A small audio frame classifier, trained from scratch.
Model: 5.49M parameters, arch conformer, activation relu, num experts 8, width 160.
Training: muon at rate 0.0032, 13400 steps.
Rows from block 4, named by matrix and row number. Rows with one number belong to one neuron. Each number is 500 + 40 x the weight over its row's rms, rounded and kept within 0 to 999. All counts start at 0. Numbers have three digits each. After the name is the row's rms in percent of the matrix's.
# fc1: second MLP up (model.blocks.4.mlp.fc1.weight, 960x160), inputs 0-79
# fc2: second MLP down (model.blocks.4.mlp.fc2.weight, 160x960, transposed), outputs 0-79
fc1.677 088:503446513537506489505479529457471529484487498471503585510466586451585466475522476453529520512454428459539425480435515425460489556528526537569469502585480498488476492569422472399505499426502445481481547492490482492519531489545606516508498475
fc1.678 102:593491477494482498513519474486527505506410523559451505537428489468560533585475548543482523532472484454477549497503460540513420517462516525485602543511421455557458478553444518418506440523410518559529543511450461417467471520506502463481463440
fc1.679 056:550433579579522525448581521412453542490533486540472561505503567490491451524549490531477511496433513475496542493441472478460455445470473523485437445523525507540456521508537451509444478478516526497473522610503511476473515466541510518494502483
fc1.680 086:563484473532517494478454541493488524439483571532463472507571512507483522461565374414546481544526513491447529453508512530467531508480542550493447494483452398463504484488523447460490440505509457476476544499595508473501544466543524480489561559
fc1.681 135:445545492533479568482495468457468551514500429458447478540486529511566489460460493460468499518470493564407468489520487519637447489458523498500509455481461505536530549546394589465472449482430507556478474581489477539566509528398525474487444450
fc1.682 048:468558513464454572502574456508517558472524472539494499527430543518578503499551555504530563510445475502482467604533523483570508434440529533521539514511498441525527499473539547528417469498478470493472487507500514494517542584536465550544468553
fc1.683 115:445497547518467500443571485474516506528484513522440549492467501490442513475528447484520466517428537463497574422461530522469458517541547506508551555518429467405443507483563496589468512542502550453497525530519462494511568488493493554484534447
fc1.684 120:487492527495489562521439588560510477499529567486616482474551589440508482487555472560476473440455522448450536480493545407506494477443508470480525496509527509542503446505550549503577582449481496435495554522426507486493553478485494527506501549
fc1.685 101:550594623426522471509456496501556551539487490490431508493518557525500528471536476455507488547453464463488545534472483476516506519423500536557527557565564476458522529592480489486515496458453538492459476490466459549499498492514492449471542512
fc1.686 060:553477515527523479546503506480507462544444488478497522521489512464496466531540461550520515520517506479530506461538545446467437529575531505507490546459537502460524516564470533539489476520464414531516485587497433514452464458480531486452554499
fc1.687 117:490548506489493480526445491500510496536550499568423511514492450543501444462487494498525459568557483420547506460572544492452516485459525436492557483434548466480459517520487510554435377503543510513589540489504491484436499527535552561488492496
fc1.688 078:506528433444469546503494456469444501511497475439513490488472520478496520491407554559578488485532512479569490500504583500496518555585480469509489448539516513493539529451574524478460420486566525570446524507437418470515451547579454541527453549
fc1.689 122:479529516508517534534566448523539470511531525552497532466489482546486503451410472504444518554479512478509547485517456503514610483459492573464567483460550474479509494427535495541501490539501512479504492527529508484492447582486482550561509585
fc1.690 080:519514427546555543520571505456451509570521509463456487488530502474562536474388461546523485511576528534501494470459517544549483477447513504467489506561434482519525485493434445469428520496513455511461494540495453526498532596543465475583444483
fc1.691 154:515516532474512518483486471454515469511546498508456483424462497529514499508503576492535588468507435462439542458504504510539539475528474413514440505539476487519495483539481478480476501534501534446524532559539527529509582438521525548471477535
fc1.692 078:486516562508471513531436512458502463435415465516577509533480527525506473363540542612498520541458536461496432540481525486490567505461492416512500568453458488474468521535485466499537560477442513492426501499521539483553538456513506521507424505
fc1.693 083:463599526556501457499518493544515525535486507486504491505517494436547485479502552510503435524523474574498544514481528478511459506477515495494447521507491523487523514545492493491528472508558520534420476409469536458501476511523505604516543515
fc1.694 113:544521495530515551526594477573462560412499415543473523510512497476464518619533474487439492445501429474534487524464472396520455502494506498494488523452554525460505438488506466545540457477449498542528569535465512537515554497458535588525457497
fc1.695 115:503462520491490507514494514517548524514500583539461523519481497509567561470532527409396584586493472446506500512422478559549450485511501558452536526543544575477457533477416510453485507475498486493502548529511523481530485489469536554513482487
fc1.696 097:501519418570465502545478530412518453485560525512473552488572562521548554489506506513550502456490462518543548522522482508438529484496477527489518473559456524474519556505516527474488553504490451540543583475516477509486480511490442527459571527
fc1.697 081:422494484527481550483508480538483521453451471502587484510472488568474527424515440497507532510531432516464509421577452517529544467549547528428494509439532486420486496497513532495556561487474529468494476534522486543496509475600500496551509536
fc1.698 089:462518490544564535480470505485578535476514496555535548490470525489460543469506445568513507472540549455459495440516508495470497460434505539476504436550595507517440481502502556494512515464491551565538467543448410556484488518404501474484514532
fc1.699 118:486493525459491520538452510549580504503463521485559510538500533445540485586552506588491451462469492594401502498470538464473481507443455547465524475519498534539497524518483561515567478507462423465504513514489518531505549506456535452480502472
fc1.700 136:551514552469504437525528558521517469476476538469499460504513464473585488409564506476489551456478454518538515456475477451571496552547558510506490478460548525485558478516477554514484512547507444584527512532475445564513475549450507519502492420
fc1.701 087:438534446503556521546579541451433495474547509471523512429541542555484497467524498487476545507482414549518523477522477540516471508512530494482566448477504388539491473471467471510486435469465517567537467439474543452483432551604443424551500528
fc1.702 091:502515567477482480527477568556495461501494472487508508411481498519441552422508462494535536510540499498508463528472528460481416555442508526508498590524547440524515541445519521450464445425403538500562474469435513489503462543445527562526466483
fc1.703 128:462545554521503502486456533474526546439425500490539466467460511467383428483539526538447483451471555594479446418535505566547470521524484539453533440522520507522563499489525526495526507522488460550498471503483530471450460472427432516462536511
fc1.704 111:539453518431548486503538496517487544581494493493453494458462497536437476465502493560590496544485530442501446520541471520529533477545535487447487485508494470483517469532555445492534511481482486412547500538528488501508417440485551462570505492
fc1.705 143:554559536435522468492482491504499491567515493550457522447488590481467450513537482517498414498410525464477536482489544494506577606454522546444585471395499426467509455443505447517505602532479482486480503520457498478527527567477499493463481503
fc1.706 101:498598487534448498494525513466505444498504511511507512518538533489555515443434542459509503435488486447503528463456492526529535453495518486523582458530441498392540538510438468533532547511461521496549422526479468520516453506521547415542485486
fc1.707 084:594520493554513477503452530474488423451474518516477508474462554476498461511527516512523516491469492460474489495476559533481590551429508545520471474396522586529468485456453515496577537478505429504514567522440515527502474551490470483577509496
fc1.708 115:503449456536463512556508531468493452516536439473440503466448545470537553503527472533411525482508458596569537550547568573438468442470475520453527503527460597479517502454535533433489443483540462502524485519578502508461474521422497567498503561
fc1.709 106:493460578394445538484438554437533484422507508479524527447472414518487467548498567434565482434409479499441455539565443469497484482533513481539550476472570524517557478494520483565495554474488607475532436495531457489551546516502510456461543472
fc1.710 072:520455458491518587476468495436529485573519564435445532557561518518509415461522521541509546522454435483491479506495512494495453485527464576501481469442493509529469537472497471581521487482446571533465518552470484521522447510497489537511515588
fc1.711 110:519576499482491546509506515486511469577515483473504498509497515439519423526484458489534453503542394509527613482496513485414532579474534454487407469540433539523507470525496491494523557443551510541463522529439410535454514454536510441476473530
fc1.712 100:449534524513537480521528556579504449489502482417463567533462531542463494588498491535559458535535515468462444539535448474515516515419451533459521441530516485516499422488487547463502465502557520485551525520556525527455475540519514457505483451
fc1.713 070:477487517486505568520377431408487476536506489569491552534453508462484579451534406508460534453497434434430471461571431477471446532434557545482502455464440547478461515462493550523508498546463579503482542474562454542486468464471519472492520544
fc1.714 066:476478442564472511515554448532531497545462472521547471529502571512485447401468516489522538534463491426537498494489459475586561513502561468487481556538547515532531506538499561538466440536418459542434541451480473519446526514566466484563530534
fc2.677 100:481537488486541464499460558514546531498548520433553543513493487533514452484445559476551502520520486415528496513475448442435514603510518540457508428532457488517500520502484441478457480427504392451473511426515494487567454499492542555508452513
fc2.678 086:487444573453507509463553482412507545466444554477532424486485525467475532450498480514503544566511472510497449415556438505561486505445493479502473484532471467484538485497390511493530567463477482547444444525492481531498555515553432462501392567
fc2.679 054:518537510595496556607517514502465552513473554538466518501519477440543486499507438430517475518482533515524513514511553505536583510482500525462561474528483482502479499500540491536473512453566485472476522482498475534474508472525503487533491473
fc2.680 087:437544499478500496559528469492450464519537494460491520515474580492497411516489516483473499492462419549521512558477453525470475466521485522513512488590536570470430485540555523479489460491452488508585528525472484514510476489548508511505487502
fc2.681 133:502515533512519444501455515508526577497436493532451534451471515555483521500450492480397570488517461529576510533494439490546498483518517541586473510503518512454456572549428551444495462562520501489455530403531450480547498497507510538445389529
fc2.682 054:557513439481439558494484500545496537538486524568530426530495534532532490489524550442498471465477518476492523563512404531565497460467497564540489519534485531473432547575463513491517474409560471465545473443556527484456482597510508551489522518
fc2.683 124:453520501593486477530539457560463447487436457560538460525453497528536444511475500485481425534418491480493492530537516504452496438498468502524428484500564409569474508480504523532412422523549496458496493513521446542484480497478521446503589479
fc2.684 124:540505514491508539528465484522513523473484479457491537524504476516515554557422471437514582543521465504453440480474436512527539431455587501492561615441494501451509545460527535414487497501490413474569510477507465474526518497498457483532486480
fc2.685 108:447480481550498436510478579467489483524459486479521563491496543520482469444420523509503554526445507491513533501546497556483544523525459523542498497510497439529449462459497445478486482442553475478477475490587583537528531499553458456581507414
fc2.686 062:537484442507414532499531509568522459425533482519457460471484574454434537517479484464491519543547515423447530526459480533476505479461488550461447532568483520518495440552498468522493567492496473553518544534417546459482531518512432506478506588
fc2.687 119:484466540549515528511523539525496463557471484524470467496419438507576496510559506622516589556494569487497510511477502433479534478518524415493524518464535560402606472449457465568524467569523533488498545474509474531506484449527497518556515496
fc2.688 081:487559529505500570435505485492499489502496500524508480505526539539454516491492490607452496553514462473493487544458515442505510453579525571423506504487520484494524480460402470522467516451472496429441459461406454516488498533468488482512482477
fc2.689 112:559517465500478509461461544592526485530466482629546492535511479447518523545474520515565475488462503499531435511492447536487513509517531455532480526460529474518500485486461545536499526472486477416498465501535495482514449467500479580446528552
fc2.690 070:548500462444527503496519477445500445505580449547532452606486503441520504499419506562517535537511459582508487507479476492560516505508499537417501487466600493503485499478511451506470433549553438571482521460441397543517501479536501487487464480
fc2.691 155:523487509471538516492605506439568476492440498527568498474519547471547535501479479475555516493532481485470431513462466516496510495525463549533533424472510521515498494579492533495471514437451542567449562514427463467530453510524507513588469464
fc2.692 075:522530525506506522488591432541574484516540519457574489522503537454508432509516526505490574493482483488465517458505489484537475499518553443482511506583457474492447599499464515537473500475605475554521472555491527516482523487442545508455517414
fc2.693 096:459493493583421454515496556448464485581510536569457566545480561523463496510560577497469467587490581491463436448489497555474491466571542462507483507516471496518534539439506512449517523432548553494398483510476484468446457523478549471456514523
fc2.694 096:390522422465506481473553469544498533559514553454483459549549451560477456528559455540492545524447473497459527488501544590518493532538466425496528549481437542522463483503553529499520519496523513485525529537526469487512532538523419493453472480
fc2.695 118:488450475559511492552454549467513478493516426458506552519394454531553532495502457478471515545490481500427534513506492488453488545477430504556517461531529514482484536515453517471541478488482529430506474459507527533547476466511549528487500533
fc2.696 103:510480521518497469529552542499482476488580490539572518523527473471436569475519516448515440509527542486518610545469509561503539464502456506493512517529442468458528421471457552507384518535452471630488472474480493432543497485495540502537494578
fc2.697 083:490520466468527468478515594585559457477521519499500545521507517516539520486452470528466474493444473491539487602507491553543435513456531432526541529498491533519562499519488598478462502520494423491532552499516444548511423422530542488458476435
fc2.698 089:578472534551529462484546424547424497438560487507504481475496500540545470471499550505533500496470441511392457490581512447447423531484482577607500479518521489451557496501496569534477540549474461492479525459529510522534431530480481472554451523
fc2.699 110:458528499519482432519473466415507443492507490540436485413561494483474484552469562453571473532480475480542534471522455553543499519532522550465529495529502568519449426554549445552511455477461521510559466512478494507482573527470573475518533513
fc2.700 141:476509492507541473482404605487547524453477531500483462510455549407507540474527479442492492471453559486562496527568597434498424517526478434501412499470447502499491545541485490554451625456463534477523527456454473519484512453453472595530540548
fc2.701 091:438418564522476532562481491477496485519471512526563553536501503556506474506480546601602550470419564530518465450458552473511534489492499522523502535471542501422481471501559475523516453494519555503505475428471488439478492487477492474473440511
fc2.702 095:470501490529520504536466567478434484515473424529484472509492490463440540496412416506532509541486486471541522455557584548478484490453544569491501555518591481449532473516452518425539504495556561417468499496566511514437513469462519519542515427
fc2.703 128:533490458514445445510588469441545446548470428480469513487492426512465498485518446537491485441461482503479576505524491518461515542486490494542450482542518423543497502419508508469532445481437478507481554481547487452481501563427501538495473458
fc2.704 106:482469527511516482473491513528510494498483525404548485498452516483555461487552541480441518498526459470458454501440515535468434499415437472546534429473495587603508506432427489503521472493519432485514512448501457465499489471485542547586477560
fc2.705 138:486559533479472515514481462453459492541417437482554521523423403445479509550463486613552499462500564528518467493515431535503481468484538483487468522482517514498510458499455515465545489510515431493591458583507503547474468512461529570479539553
fc2.706 111:454492417488454416444496545591513475440509520518545500518557490538478539508387484508518430546505540465483587504482555510484504488570437554508516463476470512541475437467488452500443469542483506528507546480526479488468507494504477533534474490
fc2.707 084:533502493495567467523514486493559538464498519521433497488472587492531521494518516511516477514470474454478463489458607494533505483451509530489492493496446412511552505517563509427491486482556436483483490598543535438494478560537440574508510548
fc2.708 122:518451480478506492483549534500506495434496535502470415488505515515443564471517447569520548552472439560512530506487490544397495484467507425525469444527558516470498493484469547506520509531532507533467523478520553515501494501463441454486581548
fc2.709 099:574577523564422464519496531580452513470486473482504547531554485509467520486507516594497484467518531532500511479566569444551511469533473432490532524515517465519532522520445480458468457491492465464598506473526469443447480512549481507504479433
fc2.710 073:527567485545478565544480524484488415504502518516432486541476574512451489481544486458555520435524458511528470534451461517543461523473441517492507533466545552457466543550530554551543615535450502542507493489448523451405510522476522482479487520
fc2.711 126:436517463473571533469473502525567505532513500496508509485555529510567519508506454556480511476558495447532476531422533500563492472515492456475545505465434532477478559497479502556514466488564483477512500427508482541520467459536372433441515540
fc2.712 092:503478533464539480489472502432501447509462450542542425525466452472484499554577472467424474484556496519499501550460446525549552483467446534462540498460532433499545486520457500496487518483559457528495463506516495579488440534529486505550554530
fc2.713 070:519541500450430478500558514523512524498479495506555434529565563484478440521535470488578492453582502496552428542515530476502565494493550525546505520605558462556531414476415556441534526433509501441557496435402550543531476498493489472477468506
fc2.714 078:545485438555505515518534528418533490551531410522502462492486571492453523497469506500497445497454519443504516499469540512578584471472508552532525492503573552461530576483456589521558524497475450535484490515485456475509444533483541522515496406