From a checkpoint of a small audio frame classifier.
Training: muon at rate 0.0032, 13400 steps, batches of 128, held-out accuracy 100%.
Rows from block 2 of a small audio frame classifier, named by matrix and row number. Rows with one number belong to one neuron. Each number is 500 + 50 x the weight over its row's rms, rounded and kept within 0 to 999. All counts start at 0. Numbers have three digits each.
Before each neuron's rows are labels from the 100 clips, of 14976, where the neuron reaches its highest value: "strongest on" is what is common among them. Only what is clearly more common there than usual is listed. The data: synthesized solo parts of chorales (CocoChorales). In brackets: how many of the 100.
# fc1: second MLP up (model.blocks.2.mlp.fc1.weight, 960x160), inputs 0-159
# fc2: second MLP down (model.blocks.2.mlp.fc2.weight, 160x960, transposed), outputs 0-159

strongest on: note D4 (100); note B3 (41); note C#4 (29); tuba (26)
fc1.404:461585428540460618486461453518527518530438527479482575424438526544562470487534486597465519491509457413506490344481475481519505538529495414532523421492520567460567447507456472552555432544439558500540538556536452468544495589460629423554401542517555443523490517490523534550532539537568458398561539478466504466543389498573526472621430481482460430410489517536447516495409485539537552519493495411520525495413484536494532504524484591441526505519573405453427497471522509496515470502502514
fc2.404:580539541466434483429415518397425514486468525560481524486454453581604521442451520466469406494547542436508548428516443417480519510536531502446551458521547489530505387479496457517508473607522459417436512534513472427443553527426606467521508511505518534455508494478554499483549591536409521497567536494536588468485506522507545490537474508452462482469534474543449524540492463515504506399555486414479540445503451565527511544470465581485656507620549424403494491474570589552619497482512497

strongest on: note D4 (98); clarinet (26); viola (25)
fc1.3:485559421520562577527489398460516474463536546534467516428502609588550577480478500414503501503602416448452515425387487366487471590563523504470490396481528534441541506440488525452507428470469576410496488555488440530438498539532565445556524493531537445625560518515519570464540451481602525517396543577468412479533462490520496527616526431496553479466550476495513501437549465448474436484477475498582570526560502505501530500509523475481487444510611502482453457543518478470575481458494507
fc2.3:566530468441568449460490512456533505505498589501513571438567495578557499452498558494481510524561528510452491496459513474507474440542439545516546370582448456520458470444492456501458501477503389377458425518563514512435519565420543531500497550470446608419512454589599529488538527531592447526486549499535563490443463626531472499542443574458460489506507436537516415575491490439456536581471481499520473486501424501510516537481570594461555545572429371506478432518466492505608465511433540

strongest on: note G#4 (29)
fc1.110:527481549493449440538471553523562490552449556592524470474511566533440557470464505573483477476487457510540605500546456346527464521549454459499512525422495491515483541501492488573458522468504439526555590409525607555497492440479464504419430520430526460425500562527486530520554539482511488461460435472523581492457477514418425444581558407519523646526494460544451423483565433417482443593555534624520453532539499418470531539533448513581488519460494506425501591485506457489397519507539493
fc2.110:400473548480582505420525541519540491506455492404433465491573472435476492568501567436516398521475506598525478524382537535554514446457542542500493617394454558446500466486492503439499505469519528499493512524517577483559550540515509510464551483480468482588474489492441491451609462449541554474527424501491557462470453493641444548599483524503379564453591553449509502533460495535514569440550553488497453406545517502454567373500567523502539517508425524484469555569469392480478455542506479

strongest on: note D3 (96); note A3 (78); bassoon (45); note G3 (40)
fc1.362:556501520537556530471448439507539494593529454453512577487450435539365472514496483458511534501482455525499535521517509506432490507518510475547416542473487500543534529485496499469570500487390455483465445405501492540397422547502444492576571473409536435535440656520451545478440516551475570384574491527455515542478499437512487534528400476523557509449434606465505517489449486552479535524543526511487493554550559442448481471521490653460464450557471486476596535564453571556469522611407456
fc2.362:451525504500522492443556507530533526538462476518503442459413574517417550455462473494443392530504473509498534576492509440440482436421534603473374510533504500455461492474509588467553449603508550568460513514528500420473578518475447509512572481526474507520505510503474496525538447440417507600474542508462501529472560463521485457594403533543505569391407432407523554551587523484474442432493539444406515504562487554564571461440523478445583487495514439613464490576607467556584499515474531

strongest on: note B4 (90); horn (76); note A#4 (55); note A4 (30)
fc1.650:540454477470412583549544575469466482515467392521523461384522552471488490479455485552422579538436537454542497583606572542511452429487462523510429528491511529582564560566462581468458488501487461458578525531466534492495465501558399508504511570491489512488471435423460463460526422462494475507554479496557450484564543376492408519592463442494462504493489476560529499464442432440425479487468557482456575613527538520561539565541473567498461544458478559580528491397498474418626469461536476
fc2.650:566525530479426614478472486523471543468569547468466454458493507566448512544487523471506462498451465506539481559430504509455491513495495565398491578456525473567589467477521523404551481466591465500555440478635554554588566506517511463562504522497425485446505444395476473431600501530533389585458559449550527549483492443513485472509531532525446518525456352394533533471492460376498601481461588484527569453467513488538551514487518489539461478475579474562512507501499493460382557502417540

strongest on: note D3 (95); note G3 (41); cello (39); note A3 (38)
fc1.156:533500445562528516479573482456543462529468597521519546583462565554451497547569516551464493490471493485543535587551545486428494591371397379481455516488561563424461513463453405478525453373508587432553466468481526487528356495473522530581467469396502486548440560462588522508453486596565487516495517551553497456528472458534491510484485466470431556535548556520515586511411565486442506455468489485499481429504496535520549461470376569502552510505512428460605495442510507517466527522480473
fc2.156:536572524483623440486599486448524523482453498411513488550496445503508511487536476536499497552507512560536567557499415508482581434486459470576512485526602513582497439587467418572394437441526492486432571487499575481471444493468529371546504544470474450556482580550508461422490526465495498534488481469428433475542496517484457537505512439551445652436448529567406570533378565505456467537536523404474565420443504519457505497497475555502507495454583493528543537504524460435593465460490546

strongest on: note D3 (99); note A3 (70); note G3 (55); tuba (46)
fc1.141:379482352552489481499496487523524577556417567551423446573502541508432488471530494565531554542538465524532501539426521482390515543468450470538437572488497556537491501457445519500554464459398584489540464483488506522442457564465444497592489499530532491550426601455590536463404432529516448452444492485411449473447508467484477419481457441517549526517502567483551603565520606506439566531511524450486591467440554541526584507543499492485489547486524477433502583442495553496542458564514392
fc2.141:466394521516477574549507509472535402496547518529521478498530518447469519557487557414499551542554612487585501490399453537495466465491480477503516471491423493551496521528450508506492453495484473461531571504599532429450426410547491487522486514457532530532485462554474565464459514592407564527500509540445519463535434513567424519393368418560495541477523464436544521499480494562573505501399465506447495443453535348555574547483570468539392486556521546566594550487561563487576533518420496

strongest on: note D3 (95); tuba (57); note A3 (56); note G3 (31)
fc1.703:481418457458472498490447514511491415502473542565501493417511511520508527437625471465540635466557545543513526490488486357446457477505494420578490504412530535568465483482476499519563562499504578448567593460494514546526408471484498498504399479451498516526406510468497531481463512570555486415414459548447459469412522432537538553453456501494460486543493574484593506536471578614566520530455503538481539472490490476517526606480468457456534579477595496369476518595584572473496510539501452
fc2.703:476530566510496515501594535444465489525521550385406488511461518370462485555501527588459550548383576534544467573552481477502447503515492508492391589501515455511489560537566505448525496473543499439465461565485527543492517381513494437578530419513595440566396438467506529457415500532405589546434548617466470506520437526491465488457489538517393522479458572489419568510554509459435468554507457478514490534532471462562540568559549502454591455574504518420542478484527448532505494488471508

strongest on: note D3 (98); tuba (68); note A3 (51); note G3 (33)
fc1.235:456529467519519477492476460447562509564421564486552489500482593478447526479457502485482511608547525491510440517417469422458434536434462459387523488508411464566529541571475486631561493486527558427566492523492566436561406389464486483537425516450540508592470534409527537467496486570558574474539460565534492536493492464501517466450443518557444452555536584461531517521491565530498461570527457418465600437492491479484596627542500474528488460407512439478505605511533471410454516474563484
fc2.235:509529422591468513457524550539521456514506527395367442451425480481446571527544472537564463566481512545511573499545527545532433502517439466528491519486561544516530567578474488517513500514515513408497648519493592510466550530530471432462497563366529494488544537555560595525511438625456555483443449455490513514478439420455457517504386427514455488444468430494429436561452534484413507541604501451482481525515479505529476545494542419426516501578491448509527597542444473482533586510460523

strongest on: note B4 (65); note A#4 (56); note C4 (35)
fc1.305:562509593581476529494589506431420489459535531465417474488529591477465485559522504505482477591437473413445533514587520484536461488538423567484572503456563454479459475558497463491465421517517428545539475505414417610450420543410454478484497528468472519473544575447417536550402509524577584480580514480423467460585533488503442563505499540488553541457496402562467462502450437426522551503498564491540579510441551540560517473572505504624427448440477495539512493507502477386561498477487536
fc2.305:614428479616534529501514533547519543467456436445549454485540579474473526590493519510505497450405451500528517567522488464474463601526487452477562501429427445480490399558577457441512463570459479610604529522448472630493444502453518458509495517433441486459491515522485537471438563539505484539532502373489620436526449484425550481464502511508556508508543441557476417566511548523475499339477550437536496452519528590564473530575469465532418502455538542553481525497460536477449527470477484

strongest on: note D3 (43); note D5 (40); tuba (29)
fc1.704:453472565528521474421424497491555508458476580533473480519591407540501438472545537500478416547505387481501455525498464461604487512523471453470467544430451531454430540507456496440544563527464581493496530500452514453483413417360513516666461509478518516562429550395524541499503514556509508425500489492523507536517533445628429443526434550540521531538636487494511492489527470443512473469464522478523513496470616537406562503578497590471519570446474539501538534465552586456483512427460519
fc2.704:465443427565504554565446498433496524484482547446436600523455567430491523516567530488549496519443524536529509422526507493433487602469440524491484460378525525517487624501460555511521481558504534534510495530573508533557482593498505393514481539450515502492496500515456402452447371576559569588559519401512510468533501404468443516428589504515508499602481506579435560533537520493424561481527539504457443496485474518437536493562499495443521436452541521422537500495604519440463377527412455

strongest on: note D4 (35); tuba (33); note C4 (27)
fc1.693:433576549502526452436494484444478514537448509524586443533559571625373573465570489498500456519475537394478542466437501489441561501490593405465537498617486519447448478531608467592424510465549424476460546482450429462556449569570517426460474550484509413461477506447482544471444469487483489557548452550567493487388493454420456521499487501557468559496519488492544439449501530495478529557475551492521527460485436442500511485545597595474547500593559462548530535496425512483409538485529577
fc2.693:478448472544498505511450579513494468471439575498524557512549400505496494520481486546440456530367456599523468471532532548503495449585462490523515528488563481515510437504544441566461521464529487438441481392483534527496533553485548517497587438545423474416546491523567435575529493465504498629481451551478547550406539511564573459505542487567561530511600519532426437534519463555515398562484462537474502467442590438496443526431366489498523460504576550516543495446532473376523507495487361

strongest on: note B4 (97); note A4 (71); horn (26)
fc1.43:457491568507517482495470476493569528434449494506502581456461407558585624498483518493540514475457462587460456479463556598472550488491478490439507578442485502486505447529495526458491442475548480545514496540467462502437438482582456472520470509460448456509520492582536533496568428528476551627566501563493548554488581509487471598435567455571553533495452512548453522575433528448529494478463607359489612506536471529443463506416504502503504458436511458563442448471411413391599545494436432
fc2.43:462499515553504521399484501597401522459585439482493516458492612585431545484514540502509522441469571510560433525521467482594497461463555489382485565506489511480438491508510576520469525491486507546493419557466509608463515487396535382604480484400439530528528546528480464534460510491480432477545380481498486468386520463507549502512473557481619435575502451471484487449454486480488528432467508471452530454519490492535526586510512482482512474588499530496524437611500490555458642495583576

strongest on: note G#4 (98); note F4 (47); note D#4 (45); trombone (31)
fc1.42:548581496499526510534525528488543590509414529497495548503575575498438538514486480469506528478433499477474508567500404464514588459445492517567409530587554616497456523611516441473615448508544504419524514592458517554500516451526430443485511567571456425450501420513503511526472479487607469570623550564459555437492511411523399514502439455488494552428450495490519490463441448462614449461532566507476462439507454534409577470462470497486395494544499544570468551492485459486466463455477425
fc2.42:586528534378561445526516476508472536491552431439583573468508544455430539567546575492494525398522540478378472456517465557531587558523437506545509479473494477459618399463497396525539420511497545459575390426535516469534502489556548393508515498500486567447503547507501432455491500549517530509576493574459566471507517512534449510490429533476576474497473519471477417487441556432506508440519561539478546582431499510459463407593519545446476491464510501486524492450491432504546535491654438

strongest on: note B4 (99); note C5 (44); horn (30); note C#5 (26)
fc1.161:478496430563453544532523524482483490504487480552473420435422504487424470463470586523522581489515526588510498586500579604472510537456436453507440510444433535570493502557449493473482395438491461435499509540515499453467472554482428472455528598424427648431421560504509545459554449521509505551553527487459535442582500462478434579574449433562525543497523559513495472497556624499482553473523487454452572580510468486573614522567554437538522529464450567401456481486506442438583465507492516
fc2.161:587401551503466495509490573576590495450551494490557390453509504439454536553438475470477533425467499449495561518582540575546404567505509425428438437503554451611458503532479510401514426551499469403501458565504499547428466449571472505557512414508420483494462524490479550444484580532466439582473555437450535436473425557517539531451457472452496561589514440484542482553543534461528516442579500542537564446503557503585534502447492437551461426526590545583490468484487500567494555494457454

strongest on: note D4 (88); note D#4 (74); cello (62); note C4 (36)
fc1.533:531547393556423574489470468395499482542516459444471565429475525385495555489528537495477513501495509493508522434452463401540505626514586539551544442496523541433527480581483559462506538466525493481475594440566475540536524429553493508554388537470463494451489533598544580422490578558474435577519506539540383552560492527514522536576477497484447438486501492438468531486439393592611488459459456515568590510482530504514533436464491521492445440429454481529472506569405483519566492445512493
fc2.533:438524591558543528438531546594460514519530460509453546535473439467433525432476466512519487510511491492586420371461482565474553472497456546446447500462576501534653509516472454390535471505494466538478460529462424538481539594515491555457552362496520559500457511461503574544441470474532495552532523508537514437481502571431554517572576539502527363475489499424576484426417531423540456514577505538471406510470475542466500542536548488400486560577540493511458540465541454576404531521489474

strongest on: note D3 (100); note A3 (70); note G3 (51); tuba (47)
fc1.345:439387577572488543428478490407506539500466513488451503554457510491485623478469515560518496536512507588476557523472575555507505476430449406486472410487451491546482500410488454533539473605579564423444483479556553490523464541447554538524462550441533619495509534398540566462463455498490450444520480471537501473500506493463467535515452514477521576562548570459525583551348594495443486522506531456518556551482513515410489551452427561519501494531518393479580620515476480556440449507571504
fc2.345:502441443514450517560526503497506489539550527487434477400467427426529435445529562507451511583560558548556515540417508466554524638506497528535512514467534533440445566480552394493509377443557389411451540484572530434479410468466488431464471469478489470619551434577497477550493464505559563485471440456544523465516543414535483531485432431544522602452505466495479468472561430601490420511519473467448531438516516551575557563514508518547549497529539427494575533457472583487547567480541514

strongest on: note F3 (100); note G3 (55); note A3 (53); note A#3 (43)
fc1.664:446529612565503520586570482491516525441558467482462456503425501449476467513530397497525597512527485578563529587491612495482458433517445458628550572528574361565599488450470449468475491452480487467431486433522504563499508592482445520549432438470396559511540541552538520471483482464476510416554480476462541516529579477466513594530497508519497504488560452486487534542431477486444552385566424499496467533456577503541469497577466445454446502451505460443598500459431520466465506481449571
fc2.664:530510462458493539496564494587612555538484505457489607377411509452441462511429447559547571625559511538510496457481557523423522484484499470507491482493439360585526454488543538510502533489520496480510422504435550490544489472482499391574573557534542519508619448512502525465556508505471541600487470471385498484489467546512522466467591515520512547463523502512457490641447525512489511391527447523499524454453438525552444387530433439534381494561462454512452472542492561466534503485511482